python train.py --model="sound classifier" --dataset="synthesized solo parts of chorales (CocoChorales)" --train_examples=39062 --gain_aug_db=10 --time_shift_ms=100 --n_mels=64 --hop_length=320 --input="log_mel" --spec_augment=true --win_length=512 --targets=["instrument"] --num_classes=13 --arch="mlp_mixer" --norm="rmsnorm" --norm_position="pre" --hidden_act="swiglu" --mlp_ratio=3 --parallel_block=false --inner_norm=false --patch_size=[64, 2] --layers=12 --width=256 --label_smoothing=0.05 --loss="cross_entropy" --init="trunc_normal_002" --residual_init="scaled_by_depth" --optimizer="adam_atan2" --learning_rate=0.0012 --beta1=0.8 --beta2=0.98 --max_grad_norm=1.0 --max_steps=7400 --batch_size=96 --epochs=18.2 --lr_schedule="cosine" --final_lr_fraction=0.1 --warmup_steps=1480 --weight_decay=0.1
Rows from block 7, named by matrix and row number. Rows with one number belong to one neuron. Each number is 128 + 24 x the weight over the matrix's rms, rounded and kept within 0 to 255. All counts start at 0.
# gate: MLP gate (model.blocks.7.mlp.gate.weight, 768x256), inputs 128-191
# fc1: MLP up (model.blocks.7.mlp.fc1.weight, 768x256), inputs 128-191
# fc2: MLP down (model.blocks.7.mlp.fc2.weight, 256x768, transposed), outputs 128-191
gate.603 [118 143 115 131 141 142 156 122 138 130 129 119  85 100 121 120 122 141 129 121 129 136 154 122 147 131 103 110 132 110 141  88 154 130 133 149 109 140 136 103 139 123 141 117 123 130 123 123 146 129 101 108 102 107 124 127 122 124 139 104 128 129 114 125]
fc1.603 [ 97 124 113 114 157 133 115 108 118 159 130 117 120 137 115 141 116  89 121 128 141 133 123 121 127 107 136 107 111 127 130 121 150 130 140 126 108  99 122 138 128 120 124 100 131 132 134 130  90 121 147 125 122 142 143 118 143 126 132 134 113 125 102 119]
fc2.603 [129 130 116 143 135 129 130 120 132 139 111 117 119 130 117 137 143 134 132 141 133 122 129 139 113 128 135 118 133 118 107 129 118 128 124 110 111 128 123 164 129 123 119 118 126 140 134 125 118 127 118 133 131 140 115 149 130 140 129 144 107 139 129 114]
gate.604 [115 150 135 125 157 122 146 131 129 137 113 155 174 101  74  94 135 121 124 121 107 116 139 125 125 166  73 129 149 110 105  92 156 153 107 130 111 134 123 120 153 159 118  79 153 125  90 172 127 123  84 108 126 128  83 120 151 118 130 117 155 135 145  95]
fc1.604 [154  59 137 106 107 102 119 137 165  99 106 112 181 110 103 127 143  93 108 158 156 114 145 112 129 114 130 124 115 145 142 129 142 124 122 142 108 171 121 143  67 111 153 123 156  63 122 144 128 132 126 124 138 128  98 112 140 148 113 128 189  91 136 101]
fc2.604 [124  93 131 126 136 135 149 150 125 111 149 122 121 138 120 124 157 127 146 152  90 159 113 121 137 143 131 129  87 125 138 109 140 123 151 121 120 148 117 125 140 133 111 106 109 140 125 113 134 173 112 124 151  99 138 167 147 127 134  93 111 132 128 148]
gate.605 [141 132 158 136 143 107 112 141 161 167 131 132 142 118 159 155 118 111 129 129 133 141 102 119 141 144 126 126 143 124  82 126 106 112  81 114 112 145 136 126 121 149 137 112  79 131 124 147 154 146 156 117 144 133 132 103 156 144 109 167 150 147 137 107]
fc1.605 [138  99 141 143 131 136 123 116 146 141 130 133 123 107 135 143 114 140 124  94 137 110 102 115 123 124 133 115 127 123 101 118 148 134 138 121  98 126 125 106 105 134 145 132 142 124 126 161 126 143 100 150 133 141 110 106 163 155 137 155 158 119 148 127]
fc2.605 [133 153 129 119 120 145 157 120 146 116 140 121 103 109 110 127 135 140 143 139 132 125 126 127 113 121 139 129 137 122 136 119 129 116 157 126 114 114 126 136 124 130 130 132 136 142 128 138 132 122 131 143 130 109 129 133 142 111 123 139 138 139 151 128]
gate.606 [103 142 147 137 134  76  88 185 195 123 123 135  72 140 138 145 161 121 113 178 155 160 167 144  93 116 145 136  53 170 197  92 120 118  98 134  99 140 114 132 167  80 113  87 163 139  77 145 103 125 126  43 145 112  83 129 143  68 121 152 176  78 133  94]
fc1.606 [141 156 119  70 145 166 113 121 107 151  86 140 175 128 163 116 128 166 135 174 107 130 102  92 141 135  68 149 108 118 175 176 138 154 100 133 163 144 137 122  97  63 100  83 184  84 159 152 104 196 175 106 120 122 158  97 166 125  84 114 153 117  81  59]
fc2.606 [131 128  53 175 200 212 146  75  42 145  92 173 131 143 142 120 140 149 113  66 176 117 126  45 210 181  76 145  45 168 175  73 163 199 116  80  93 168 205 116 179 204 150 135 113 131 146 102  95 144  99 124  49 173 161 157 165 147 198 137 126 157 200 128]
gate.607 [ 77 139 129 111 118 157 119 124 125 158 103 130 127 118 131 174 111 132 136  75 179 138 168 152 120 125 103 136 146 125 146  99 115 133  92 104 129 186 120  61 146 164 116 104  75 150 127 126 105 145 115 141 104 148 108 157 123 207 140 139  76 132 137 120]
fc1.607 [118 127 104 137 190 134 137 119 106 140 170 132  93 173 126 139 130 114 136 179 106 116 138 105 102 111  95  77 126  87 168 107 175 102 178 125  76 118  98 126 141 103 109  96 107 108 175 107 153 186 117 173 202 119 158  75 104 100 115 109 146 127 119 138]
fc2.607 [147 152 147 118 105 179 156 175 131  97 108 100 128 116 148 110 121 177 131 136 124 150 163  88 120  97 125 168 118 113 128 124 132 167  90 111  90 146 158 134 107 180 109 134 134 171 169 136 165 156 132 135 101  81 101 153 137  89 165  92  95 111 118  92]
gate.608 [132 131 145 131 137 139 100 162 119 150 139 165 152 157 117 135 105 117 147 124 116 127 156 123 142 153 124  96  84 110 114  88 179 140  98 126 115 155  90 114 125  82 115  95 102 174 131  94 112 162 114 134 156 161  87 137 120 169 134 128  94 149  76 167]
fc1.608 [149 124 117 100 140 112 119 132 119 125 125  78 146 114 128 123 128 160 165 149 117 140 122 119 138 130 133 121 117 146  89 135 104 148 129 143 138 128 137 146 128 135 126 111 129 103 108 124 129 111 140 131 115 119 140 141 110 116 121 116 138 126 118 121]
fc2.608 [157 119 131 141 119 142 103 116 110 160 109  96 130 138 142 129 133 110 134 120 157 132 105 139 123 121 120 130 148 108 109 139 112 131 134 146 138 121 133 137 134 132 112 140 112 137 135 127 110 123 140 144 131 120 119 135 128 154 122 120 126 141 117 122]
gate.609 [134 142 127 126 154 115 150 126 148 132 136  99  94 125 131 144 118 149 139 125 153 176 117 159 151 132 114 143 116 141 158  97 146 130 122 152 126 122 131 133 135 139 139 124 118 126 115 142 119 136 154 132 140 137 126 100 143 157 118 140 130 114 111 117]
fc1.609 [101 115 132 128 114 140 138 114 146 120 139 140 144 118 135 119 115 154 129 107 118 131 123 131 114 138 145 134 125 117 142 140 135 133 145 122 131 120 114 120 125 124 138 141 143 142 104 114 131 133 118 134 140 127 141 122 116 102 137 105 106 111 134 140]
fc2.609 [111 120 134 124 137 130 138 120 124 134 132 116 148 149 124 117 116 131 126 146 119 117 127 141 110 128 135 134 144 108 142 104 120 140 134 124 129 133 132 148 146 136 142 125 123 115 129 132 122 111 116 135 131 121 117 128 132 126 145 150 139 145 133 139]
gate.610 [128 119 137 112 116 150 114 124 125 126 141 125  87 123 124 118 134 117 159 130 140 135 142  92 156 156 109 104 107 124 135  88 131 124 112 136 130 121  98 138 154  96 126 119 131 133  99 114 113 108 120 135 170 130  89 120 138 148 134 115 107 146  84 139]
fc1.610 [164 112 131 158 138 154 113 145 107 176 146 140 163 155 103 144 139  93 117 154 136 126 136 139 119 132 126 137 123 123 125 103 148  97 134 149 115 140 151 153 117 100 137 113 135 119 141 121 134 168  91 139 156 119 107 136 152 123 137 132 120 111 145 163]
fc2.610 [147 152 105 140 134 135 116 131 128 108 137 115 109 152 151 136 145 107 163 123 107 135 121 113 166 123 144 140 129 128 111 135 122 159 113 115 122 116 152 144 130 154 117 143 125 183 139 102 126 100 152 150 122 132 124 161 131 123 159 121 112 140 115 156]
gate.611 [115 130 142 142 163 112 112 155 135 134 133 114 142 102 131 106 149 139 133 133 115 129 134 132 117 135 113 129 123 106 136 122  85 128 136 116 132 156 136 103 137 134 112 101 132 119 102 135 133 159 121 123 143 116 147  99 135 133 142 123 120 122 146 125]
fc1.611 [129 150 121 127 126 131 138 137 137 168 121 154 148 128 126 106 104 124 145 139 109 122 119  84 115 112 112 138 143 130 116 174 134 117 125 127 133 129 126 133 130 158 120 113 113 137 123 134 117 119  95 135 113 148 125 141 150 156 103 120 130 154 110 133]
fc2.611 [125 134 120 142 143 146 120  99 133 145 119 125 118 114 125 122 131 136 123 125 136 126 125 139 132 130 131 120 131 130 110 116 121 121 150 128 110 126 123 132 144 135 136 133 133 130 130 112 118 126 128 133 146 128 134 134 130 132 135 140 126 139 127 123]
gate.612 [ 71 136 184 118 120 144 137 167 167  83 170 141  92 138 140 120 136 162 174 168 103 110 125  89 120 166  90 129 117 146 128 114 137 110 137 128 173 147 147 148 128 107 195 127  88 111  83 132 127 152  86  97 205 120 126 118 202 114 119 117 136 135 130 145]
fc1.612 [165 155 164 120 182 122 100 167 146 101 161  67 205 129 176 117 115 132 148 205  98 121 122 122 120 113 157 142 173 106 154 129 120 134 129 172 110 118 118 228 126 174 166 141 137 114 180 165 161 126 115 117 185 114 160 140 152  79 144 153 133 150 140 160]
fc2.612 [ 96  97  76  96 124 146 129 129 103 135 169 128 150 110 111 134  57 171 110  82 141 171 130 147 179 161 106  77 160 146 162 153 142  70 152 166 203 122  82 120  78 159 178 166  64 154 101 117 119 111 128 148 144 175 166 139  59 119 128 111 128  85  89 154]
gate.613 [175 126  84  38 134 156 140  84 120 106  86  73  84 143  79 193  79 112  77  94  42 105  44 106 103  60 187  96 111 252 124  98 181 114 192 167  82  78 149 165 131 101 132 151 114 148 203 128 185 183 154 167  71 170 133 115  77  95  82 103 180  87  84 137]
fc1.613 [131 173 143 184  78  65  81 106 161 120 139 175 171 139  91 163 218 108 112 152 161 146  85 174 116 131  82 119  91 218  96 105 146 118  92 133 162 110  73 141 131 121 147  94  85  35 104  61 138  83 168  93 182 115 125 145 142 146 121 146  95 177 166 158]
fc2.613 [180 218 157 137  62 191 105 167 167 208 119   0 149 131 123 127 174 188  95 101 119  87  98 196 152  54 141 134 165 180 191 116  82 223  92 120  82  76 209 148 130 211 159 255  97  98 168 147 201  95 185  79  67 169 152 128  19  95 128 115 194 224 176   0]
gate.614 [104 150 160 147 141 130 121 130 126 147 148 123 132 113 140 130 166 136 181 160 143 128 160 113 143 120 133 138 133 136 136 137 143 138 140 120 159 134 125 110 132 157 156 123 109 134  99 151 133 133 110 135 163 151 147 129 171 161 151 123 128 149 121 127]
fc1.614 [109 135 154  93 131 118 117 136 126 127 144 125 170 104 102 119 130 137 141 141 116 151 106 136 120 194 109 138 133 127 134 130 163 116 118  99 135  96 139 143 124 153 108 166 139 145 121 146 150 116  97 129 123 144 151  90 153 109 100 129 158 153 141 112]
fc2.614 [ 97 119 145 131 106 148 121 147 127 121 142 132 126 108 125 105 122 137 131 109 128 134 129 128 139 117 109 104 128 122 139 113 137 125 138 129 140 145 125 108 154 145 166 131 102 145 144 109 139 137 111 127 129 144 148 146 142 144 150 102 131 156 142 123]
gate.615 [163 123 145 158  36 161 113 169 124 137 106 180 144 135 144 140 138 124 146 106 142 154 148 145 141 124 193 117 117 147 142 135 115  86  75  99 184 155 104 118 119 115 153 121 172 145 134  92 119 127 139 169 143 148 123 175 101 185 180 107  59 120 112 155]
fc1.615 [ 62 189 104 117  86 105 152 107 209 107 112 148 133  83 145 105  61 150 127  78  87 158 151 168 107 129 166 143 143 108 101 153  87 111  60 133 146 113 140  48 150 158 131  87 135 177  96 118 127 125 104  85 116  86 127 138 132 136 183 115  98 102 137  84]
fc2.615 [116  53 125 133 159 127 168  95 101  96 209 221 145 135 153  97 160 118 126 135 149 107 139  96 186 218  93 118  79 128 172 135 177 109 138 124 155 187 107 106 139 116 167  85 114  97 124  85 105 156  89 127 140 121 133 149 173 115 141 118 137  87 151 166]
gate.616 [136 122 176 168 142 141 166 154 140  99 142 114 101  97 108 116 144 155 140 143 101 126 101 166 183 138 113 108 134 118 155  83 126 145 118 129 157 112 133 141 190 158 138 132 133 113 129 113 134 159 131 113 146 122 106 128 119 107 130 120 101 152 125 128]
fc1.616 [126 126 130 114 123 148 156 134 118 110 130 126 141 128 110 121  94 159 132 127  88 102 123 122 117 120 116 124 126 135  96  87  87 145 152 153 114 146 142 102 133 124 124 157 144  98 114 115 149 128 118 164  92 116 131 119 127 117 135 112 131 124 118  98]
fc2.616 [110 102 105  95 141 115 142 138 122 158 152 142 137 124 117 105 116 138 138 147 132 118 145 107 140 172 123  91 128 110 141 136 169 106 138 122 133 130 111 152 147 113 145 118 133 107 155 147 121 133  85 127 133 149 112 133  97 120 125 128 138 134 120 125]
gate.617 [156 135 140 145 148  91 170 124 144 132 161 113 120 117 145 125 101 128 178 101 119 127 123 124 193 170 124 118 122 143 112 173 124 123 153 168 124 118 113 123 143 158 130 137 126 144 142 115 152 154 124 120 136 142 172 146 105 176 148 107 100 158  94 165]
fc1.617 [139 156 107 134 146 141 113 157  68 152 112 127 138 142 113  86 124 165 131 142  94 118 101 148  89 148 145 141 121 126 134  94 158 143 157 130 166 150 145 166 123 134 102 131 128 139 104  99 124 146 135 150 147 143 106 108 138  87 139  83  88 176 130 139]
fc2.617 [137 105  98 128 158  89 138 111 128 120 134 130 150  87 140 140 113 151 131 109 142 122 136 167 167 137  99 138 145 112 102 141 100 101 169 121 116 111 130 112 136 142 121 139 117 123 110 132 118 112 132 157 126 151 137  92 118 147 121 171 119 127 135 132]
gate.618 [111 160 161 121 153 148 123 157 150 153 144 114 150 139 124 123 146 132 100 124 162 102 145 126 131 150 123 100 150 113 117 138 129 107 133 143 118 175  80 130 130 141 147 104 101 145 155 144 161 164 113 148 159 134 137 125 117 160 156 111 142 148 117 131]
fc1.618 [115 133 114  96 129 132 166 120 101 115 119 112 130 142 150 109 137 140 131 131 144 148 147 111 106 132 141 141 115 117 132 142 115 120 116 100  98 158 118 128 104 139 141 146 123 150 110 146 141  91 142 181 128 118 154 159 131 129 152 111 152 114 110 114]
fc2.618 [154 115 120 122 123 137 131 166 149 128 134 125 146 102 141 121 115 148 113 133 148 117 147 121 101 124 103 134 140 124 142 148 141 150 122 138 134 136 113 129 129 127 137 133 143 136 145 138  96 137 120 130 128 122 131 129 134 133 127 129 113 127 141 146]
gate.619 [136 132 161 139 145 112 124 148 111 115 133 128 107  72 101 140 127 133 129 129 117  99 126 104 126 130 136 136 117 120 110 106 116 144 110 134 110 146 138 136 131 124 121 151 123 155 113 136 128 155 130 115 142 114 128 119 110 139 134 145 149 131 122 127]
fc1.619 [142 140 119 107 132 110 105 130 128 108 121 120 153 122 144 144 114 163 129 123 114 145 125 124 138 118 137 119 138 119 113 148 131 108 143 110 135 115 130 137 104 134 123 144 121 132 102 136 149 116  97 145 135 142 132 126 101 108 138 135 118 127 134 112]
fc2.619 [128 111 143 129 125 103 133 128 131 107 146 126 112 146 147 110 138 135 124 120 131 121 110 137 129 118 128  99 139 131 115 144 122 108 122 146 140 124 128 132 147 133 144 142 119  99 124 114 127 127 126 111 133 137 135 119 124 136 103 134 119 126 138 132]
gate.620 [158 142 130 130 146 124 151 123 138 116 111  95 142 159 141 146 118 164 140 109 100 165 113 134 140 109 151 147 131 110 151 103 112 149 131 124 111 100  97 105 152 166 111 124 122 145 120 132 148 151 120 137 147 115 134 129 137 161 150 141  80 135  79 143]
fc1.620 [130 116 117 141 149 145 139 106  97 114 144 119 128 165 151 142 104 145 143 137 165 118  89 160  94  99 162 152 114 132 152 138 141 127 133 101 153 134 164  73 139 143 105 108 159 100 171  88 161 148 105 165 145 142  93 109 148 148 132 186 119  96 132 130]
fc2.620 [115  99 133 147 132 136  92 116 113 150 133 149 142 147 121 138 138 119 111 150 129 105 184 131 140 140 118 137 108 107 146 118 140 101 127  93 117 137  93 120 109  90 133  68 101  85  68 152  67 112 121 115 133 127 118 163 143 122 116 140 131 128 151 164]
gate.621 [142 112 144 155 149 131 112 141 131 148 117 101 133 150 142 143 128 121 140 124 114 131 152 139 152 124 111 143 110 133 129 100 133 129 138 118 109 117 144  99 130 150 103 118 114 137 127 114 153 121 153 132 153 151 120 109 122 167 139 145 118 162 115 110]
fc1.621 [ 99 117 139 127 130 116 125 129 130 135 122 118  94 153 130  99 114 114 153 107 133 131 121 113 139 119 137 124 117 135 109 116 133 145 131 126 135 124 127 130 157 119 113 109 155 133 122 156 112 108 121 119 133 154 148 136 135 133 129 133 128 138 111 146]
fc2.621 [127 127 125 146 136 111 111  95 134 125 120 114 118 121  98 128 136 152 104 138 116 124 119 146 132 118 135 133 111 131 132 105 115 144 131 137 126 122 139 145 118 116 121 136 123 127 113 115 118 130 131 116 122 124 131 114 121 118 138 133 113 126 140 117]
gate.622 [119 126 161 134 153 133 126 155 112 135 138 108 116 103 152 106 119 141 121 129 177 123 132 155 128 152 102 117 130 136 122  93 133 123 122 151 109 124 130 143 170 130 119 137 119 129 159 139 151 150 116 117 137 145 156 110 134 100 102 135 138 160 139 129]
fc1.622 [128 129 131 126 124 100 125 143 148 129 156 127 128 148 142 132 120 114 179 131  77 132 117 121 108 133 108 152 128 131 135 150 151 111 124 138 131 117 153 114 132 105 147 153 122 108 129 135 115 120 155 112 109 121 125 116 127  95 143 126 145 150 153 147]
fc2.622 [133 137 116 143 128 112 129 107 119 114 121 157 114 136 134 128 147 123 124 128 134 112 124 130 122 125 126 131 130 125 112 129 115 138 131 117 119 124 124 120 111 115 115 128 126 129 105 110 137 114 154 110 142 140 125 134 125 116 108 126 133 132 125 121]
gate.623 [158 175 136 125 135 150 142 154 158 139 149 112 121 122 124 150 146 180 108 124 116 154 149 133 131 139 108 141 119 111 155 105 108 104 110 150 105 144 120 133 143 133  95 130 139 109 127 140 134 192 106 129 121 109 122 105 107 107 146  96 136 139 110 125]
fc1.623 [130 134 118 124 149 123 150 130 132 112 146 137 150 112 121 128 112 146  97 138 121 126 146  95 118 133 149 151 128 116 131 149 116 146 130 119 134 153 127 127 123 122 123 137 127 109 115 123 154 119 143 136 110 135 129 167 112 124 167 120 135 104 133  97]
fc2.623 [142 114 131 127 140 120 135 140 136 116 152 109 143 128 111 109 134 124 127 119 121 115 148 118 148 127 134 140 124 125 138 125 121 128 124 130 133 139 131 146 138 131 138 128 147 115 136 116 133 139 106 144 132 126 122 119 138 125 146 111 129 140 123 130]
gate.624 [105 115 165  64 115 102 128 150 152 105 160 135 133 126 164 114 107 189 124 138 110 136 115 162 113 167 142 128 133 143  91 140 123 146 143 128 129 151 120 125 112 147 122 140 119 114 102 146 128 131 146 136 151 140 164 106 107 154 127 134 137 158 122 141]
fc1.624 [131 137 132 144  86 153 149 123 122 106 109 108 101 116  99 133 145 137 127 117 120 116 122 150 114 144 166 122 139 130 147 122 108 122 125 117 144 135 100 117 115 113 125 171 122 118 128 133 160 139 131 117 138 105 113 140  95 101 118  77 103 143 107 118]
fc2.624 [156  97 119 136 142 134 110 133 152 145 128 143 158 158 126  98 139 126 138 147  97 104 158 128 135 147  94 114 120 123 129 140 146 132 108 131 152 118 122 141 135 115 122 102 109 110 111 125 132 134 117 128 130 154 120 131 124 115 117 113 161 136 123 128]
gate.625 [150 130 139 145 107 129 146 103 138 130 116 134 117 125  96 118 115 148 130 123 130 126 121 115 151 100 118 139 136 124  58 114 112 119 119 143 101 151 119 140 133 114 123 131 136 128 118 129 152 150 153 111 144 160 115 140 101  91 107 115 135 122  94 138]
fc1.625 [119 143 134 121  87 117 134 101 126 148 149 120 134 109 101 125 104 110 112 112 152 128 115 103 134 128 137 115 139 131 133 138 135 145 118 165 136 114 141 114 144 148 134 137 136 138 142 117 150 135 118 115 144 101 122 113  97 147 108 149 146 122 119 160]
fc2.625 [ 85 127 128 109 130 158 127 125 105 142 121 147 110 116 122 128 128 122 131 108 162 129 126 130 134 142 108  98 116 121 134 110 125 127 139 129 137 134 124 106 136 124 145 142 131 123 132 123 128 128 129 125 111 124 155 127 133 136 118 133 111 156 133 123]
gate.626 [ 98  93 166 134  94 183 141 131 122 211 111 128 162 134 139 143 136 150 114 156 125 117 135 111 108 160  86 114 145 148 119  98 128 127 100 122 158 155 115 123 119 108 134 101 125 127 145 135 141 232 100 142 100 114 146 100 135 161 125 164 119 161 123  46]
fc1.626 [166 144 156 161  78 144  80 200 193  93  72 138 118 133 135 117 146  71 174 174 177 128 196 147  83  78 167 169 111 121 136 160 134 111 115 126 107 116 147 156 120 142 113 123 109 221 125  89 166 112 148 125 144 108 147 124 126 125 125  67 124 106 129 118]
fc2.626 [ 76 120 154 158 131 139 142  90 106 178 121 159 181 146 123 123  71 144  70  66 179 160 126 126 152 138 123 154 100 132 180 136 101 126 104 141 147 108 143  94 104 112 134 150 119 109 132 104 122 153 125  45  78 156 157 179  84 121 170 154 139 112 152 109]
gate.627 [130  92 147 123 135  98 108 155 162 192 136 156 118 141 150 125 119 123 139 110 127 112 168 115 152 130 110 108 114 138  95 121 154 114 123 154 154 116 105  81 133 102 110  86 115 142 120 114 137 135 133 152 144 160 119 129 116 178  82 137 141 107  69 143]
fc1.627 [139 135 117 124 115 138 108 134 120 153 128 148 131 119 140  96 126 114 151 142 112 128 144 149 131 145  95 119 125 126 111 132 138 119 124 108  72 140 155 162 151 141 117 123 114 126 139 143 138 151 132 117 114 147 124 129 145 126 124 127 139 148 133 141]
fc2.627 [123 118 117 148 137 107 115 127 139 136 126 121 131 127 137 117 135 143 129 121 148 152 111 158 162 154 114 136 121 118 119 135 107 152 139 140 153 121 138 110 122 130 154 140 107 108 101 120 129 137 136 121 129 125 150 133 126 124 136 123 120 121 143 125]
gate.628 [121  86 146 138 140 130 128 140 149 118 138 148 109 106 144 121 125 124 145 132 119 123 166  97 186 134 141 138  78 147 153 129 147 141  94 110 161 138 161 132 106  80 135 138  94  99 130 149 113 142 133 100 119 140 137 100 128  99 118 124 120  82 111 124]
fc1.628 [159 118 134 132 147 130 141 137 126  80 114 121 133 109 125  99 144 169 179 183 124 148 106 127 122 129 126 148 134 121 100 117  93 105 144 161  73 148 108 152 138 115 158 179 158  93 138 177 132 150 134 132 101  71 167 111 164 104  98 115 162 140 111 114]
fc2.628 [121 119 126 172 109 125  65 137 111 171  99 112 151 160 157 144  86 116 136 139 169 161 135 144 131 127 101 111 148 151 153 126 146 114  91 171 164 132  55 116  74 105 176 108 115 135  82 124  70 131 154  93 164  91 141 128 118 147 121  82 116 104 114 137]
gate.629 [142  95 143 142  96 154 117 140 131 140 131 130 127 113 118 135 134 123 142 127 123 165 152 143 153 120 159 131 161 123 110 123  99 119 119 125 125 136 116  79 144 101 171 129 119 113 101 131 103 126 103 148 123 182  65 130 158 161 160 122 142 122 112  81]
fc1.629 [122 135 138 142 128 124 129 114 119 131 134 155 116 126 125 142 129 157 136 152 111 148 140 156 124 136 110 147 118 122 165 106 118 116 113 104 123 136 133 143 179  67 108 111 153 101 123 102 109 129 129 130 131 163 106 161 133 118 117 132 138 116 113  96]
fc2.629 [134 156 157 125 120 128 126 149 157 117 129  99 124 138 130 133 118 128 143 121 107 124 112 134 128 104 144 137 111 139 121 136 132 140 134 129 136 103 125 148 101 123 124 134 140 128 142 126 152 133 145 140 129 143 121 126 119 126 121 133 128 106 106 139]
gate.630 [138 171 126 162 151 141 133 148 179  97 141 153 109 133 136 141 119 113 130 151 137 120 180 119 181 144 116 130 118 114 159 113 178  96 133 120 118 148 121 137  70 138 167 123 106 142 131 146 140 152 116 135 154 157 126 145 104 156 176 127 143  97  97 135]
fc1.630 [119 156 109 112 147 102 115 118 144 158 174 175 169 156 122  80 121 149 140 151 108 157 131  98 114 124  67 133 134 169 116 173 121 156 129 159 169 136  96 175 104 177 129 119 114 108 150 155 145 132 130 110 165 149 171 151 172 128  78 116 180 129 138 123]
fc2.630 [157 107 158 164  97 151 117 139  96 121 118 136 122 141 133  97 131 111 149 172 174 131  94 134  97 100 114  97 120 150 152 123 142 110 117 160 160 151 111 162 121 129 143 143 126 122  96 121 113 126 137 121 144 132 157 128 160 118  92  81 129 144 138 123]
gate.631 [ 92 119 142 118 155 128 139 136 145 113 169 111  87 130 127 118 120 113 123 117 132 129 165 112 133 160 154 120 121 144 136  81 128 129 106 130 104 100 128 169 152 121 143 128 148 148 109 169 139 149 129 125 131 152 109 110 114 126 149  96 129 124 121 147]
fc1.631 [149 129 141 126 149 135 136 138 103 127 123 122 154 124 132 120  95 110 148 121 136 120 139 147 103 150 105 125 157 100  97 151 145 129 134 138 151 125 110 138 113 151 141 144  88 139 111 107 105 119 149 144 130 141  95 147 126 133 137 109 132 121 117 140]
fc2.631 [134 111 124 136 143 114 131 143 129 135 139 139 139 149 149 134  93 140 139 104 137 138 120 145 149 127 129 119 128 153 118 137 136 142 147 134 140 132 121 117 141 138 128 128 134 143 138 120 121 123 163 137 147 154 132 144 123 142 121 137 155 127 110 127]
gate.632 [164 154 167 178 108 114 152 119 149 140 131  94  96 148 132 131 114 113 167 120  65 128 112 158 176  97 141 111 105 172 136 112 153 126 142 175 120  87 118 109 170 103 139 159 173 124 171 115 142 151 146 111 150 156 158 104 138 137 139 111 130 157 106 160]
fc1.632 [111  88 146 179 140 147 122  90 125 151 145 147 193 127 145 114 115 135  92 157 146 156  98 138 119 146 113 153 107  94 164 117 127 114  89 124 107 133 144 164  99 132 137 152 134  93 143 105 140 139 112 128 102 131 122 188 163  89 163 151 143 143 139 128]
fc2.632 [114 129  89 157 158 118  95  99 113 160 149 145 127 139 142 150 144 112 129 119 118 147 121 139 112 116 109 110 132 142 119 119 141 109 140 124 124 114 106 117 128 112 133 102 105 139 101 115 112 100 152 129 166 150 159 121 150 167 115 140 124 128 155 150]
gate.633 [156  99 198 180  97 100 138 146 164 131 119 122 114 122 200 141 144 129 144 106  89 137 122 136 149 129 133 145  86 143 143 123 134 126  90 173 132 132 111  90 150  87 102 123 171 119 126 111 102 158 159  60 129 114  66 174 127 127 129 122 173 121 119  96]
fc1.633 [118 146 106 118 166 146  92 152  65 140 138 166 120  91 124 142  99  93 145  81 192 138 116 113 181 167  94 126 141 140 132 141 139 108 143 130 148 137  86 134 116 149 163 132 117 200  69 112  91 115  94 140 189 174 149 102 142 149 126 134  86  96  75 160]
fc2.633 [131 133 169 126  53 182 110 172 116 150 136 135 101 189 112 106  85  68 200 146 155 153 138 102 124  81 161 111 106 130 102 128 200 118 106 152 147 140 139  94 139  94 165 113 146 145 176 130 145 144 160 165 159 119  86 121 150 152 110  70 106 142 137 126]
gate.634 [146 117 131 112 142 128 124 135 159  95 155  97 154 112 155 138 139 142 118 158 115 118 148 100 136 159  99 122 127 117 120 132 129 123 109 125 104 154  94 152  94 140 120 128 124 124 123 157 155 103 157 139 128 127 127 136 137 145 164 144 136 124 136 118]
fc1.634 [137 127 106 133 103 128 139 124 106  97 143 136 122 117 120 130 121 120 144 150 100 121 110 128 135 122 142 111 133 118 141 121 121 143 134 124 170 132 122 110 146 112 135 131 105 111 118 116 126 138 135 134 126 121 106 119  96 134  97 113 127 102 111 130]
fc2.634 [124 149 123 119 141 117 125 117 146 112 116 124 132 120 116 135 136 137 126 140 119 139 132  98 111 123 150 155 120 136 131 124 137 127 130 137 118 124 145 129 142 128 124 122 140 128 132 160 125 119 142 120 120 108 118 125 127 129 134 131 141 141 146 109]
gate.635 [115 141 179 124 115 145 172 171 121 130 133 140 130 109 138 113 139 164 165 117 133 106 114 141 115 138 102 149 100 132 135 138 129 128 112 116 137 139 126 102 159 156 111 121 151 160 136 147 133 118 131 103 137 117 135 120 166 168 145 142 129 137  99 141]
fc1.635 [134 111 152 109  94 103 156 131 156 142 161 170 144 140  97 117 139 107 135 107  90 112 155 134 119 127 166 121 113 153 129 129 145 109 117 119 110 103 137 143 135 113  80 138 110  88 157 115 149 145 141 118 118 127  95 117 106  84 106 120 136  91 137 126]
fc2.635 [108 142 115 115 138 129 144 102 142 122 121 147 159 107 113 118 125 126 104 126 148 120 119 114 124 141 120 146 117 117 142 133 104 154 138 102  99 167 146 120 169 165 123 108 144  98 133 142 147 114 116 103 112 134 143 157 142 127 128 113 164 114 145 138]
gate.636 [161 120 159 169 141 153  90 172 130 126 144 151 132 119 112 136 163 102 165 150 167 129 169 135 113 135  85  85 133 104 168 153 135 111 128 113 107 127 120 182 108 131  77 137 128 119 104 146 133 115  97 146 180 163  95 123 130 135  83 117 143 119 118 150]
fc1.636 [128 154 124 115  85 154  46 138  98 180  78 131 193 171 136 111 136 100 138 128 102 125 135 141 117 116 132 153  65 129 145 168 129 165 127  84 108 142 162  85  78  84  93  99 121  86 100 144  96  64 161 152  97 193  84 157 135 152  79 138 134 114 168  84]
fc2.636 [149 154 120 146 181  95  74 124 144 172 159 170 144  69 147 153 138 135 135 169 189 135 122 144  82 161 110 172 119 117 125 166 111  67 139 101 108  86  88 177  91 116  86 103 168 119  94 139 103 112 165 112 167 107 143 122 105 131 104 154 133 115 100 141]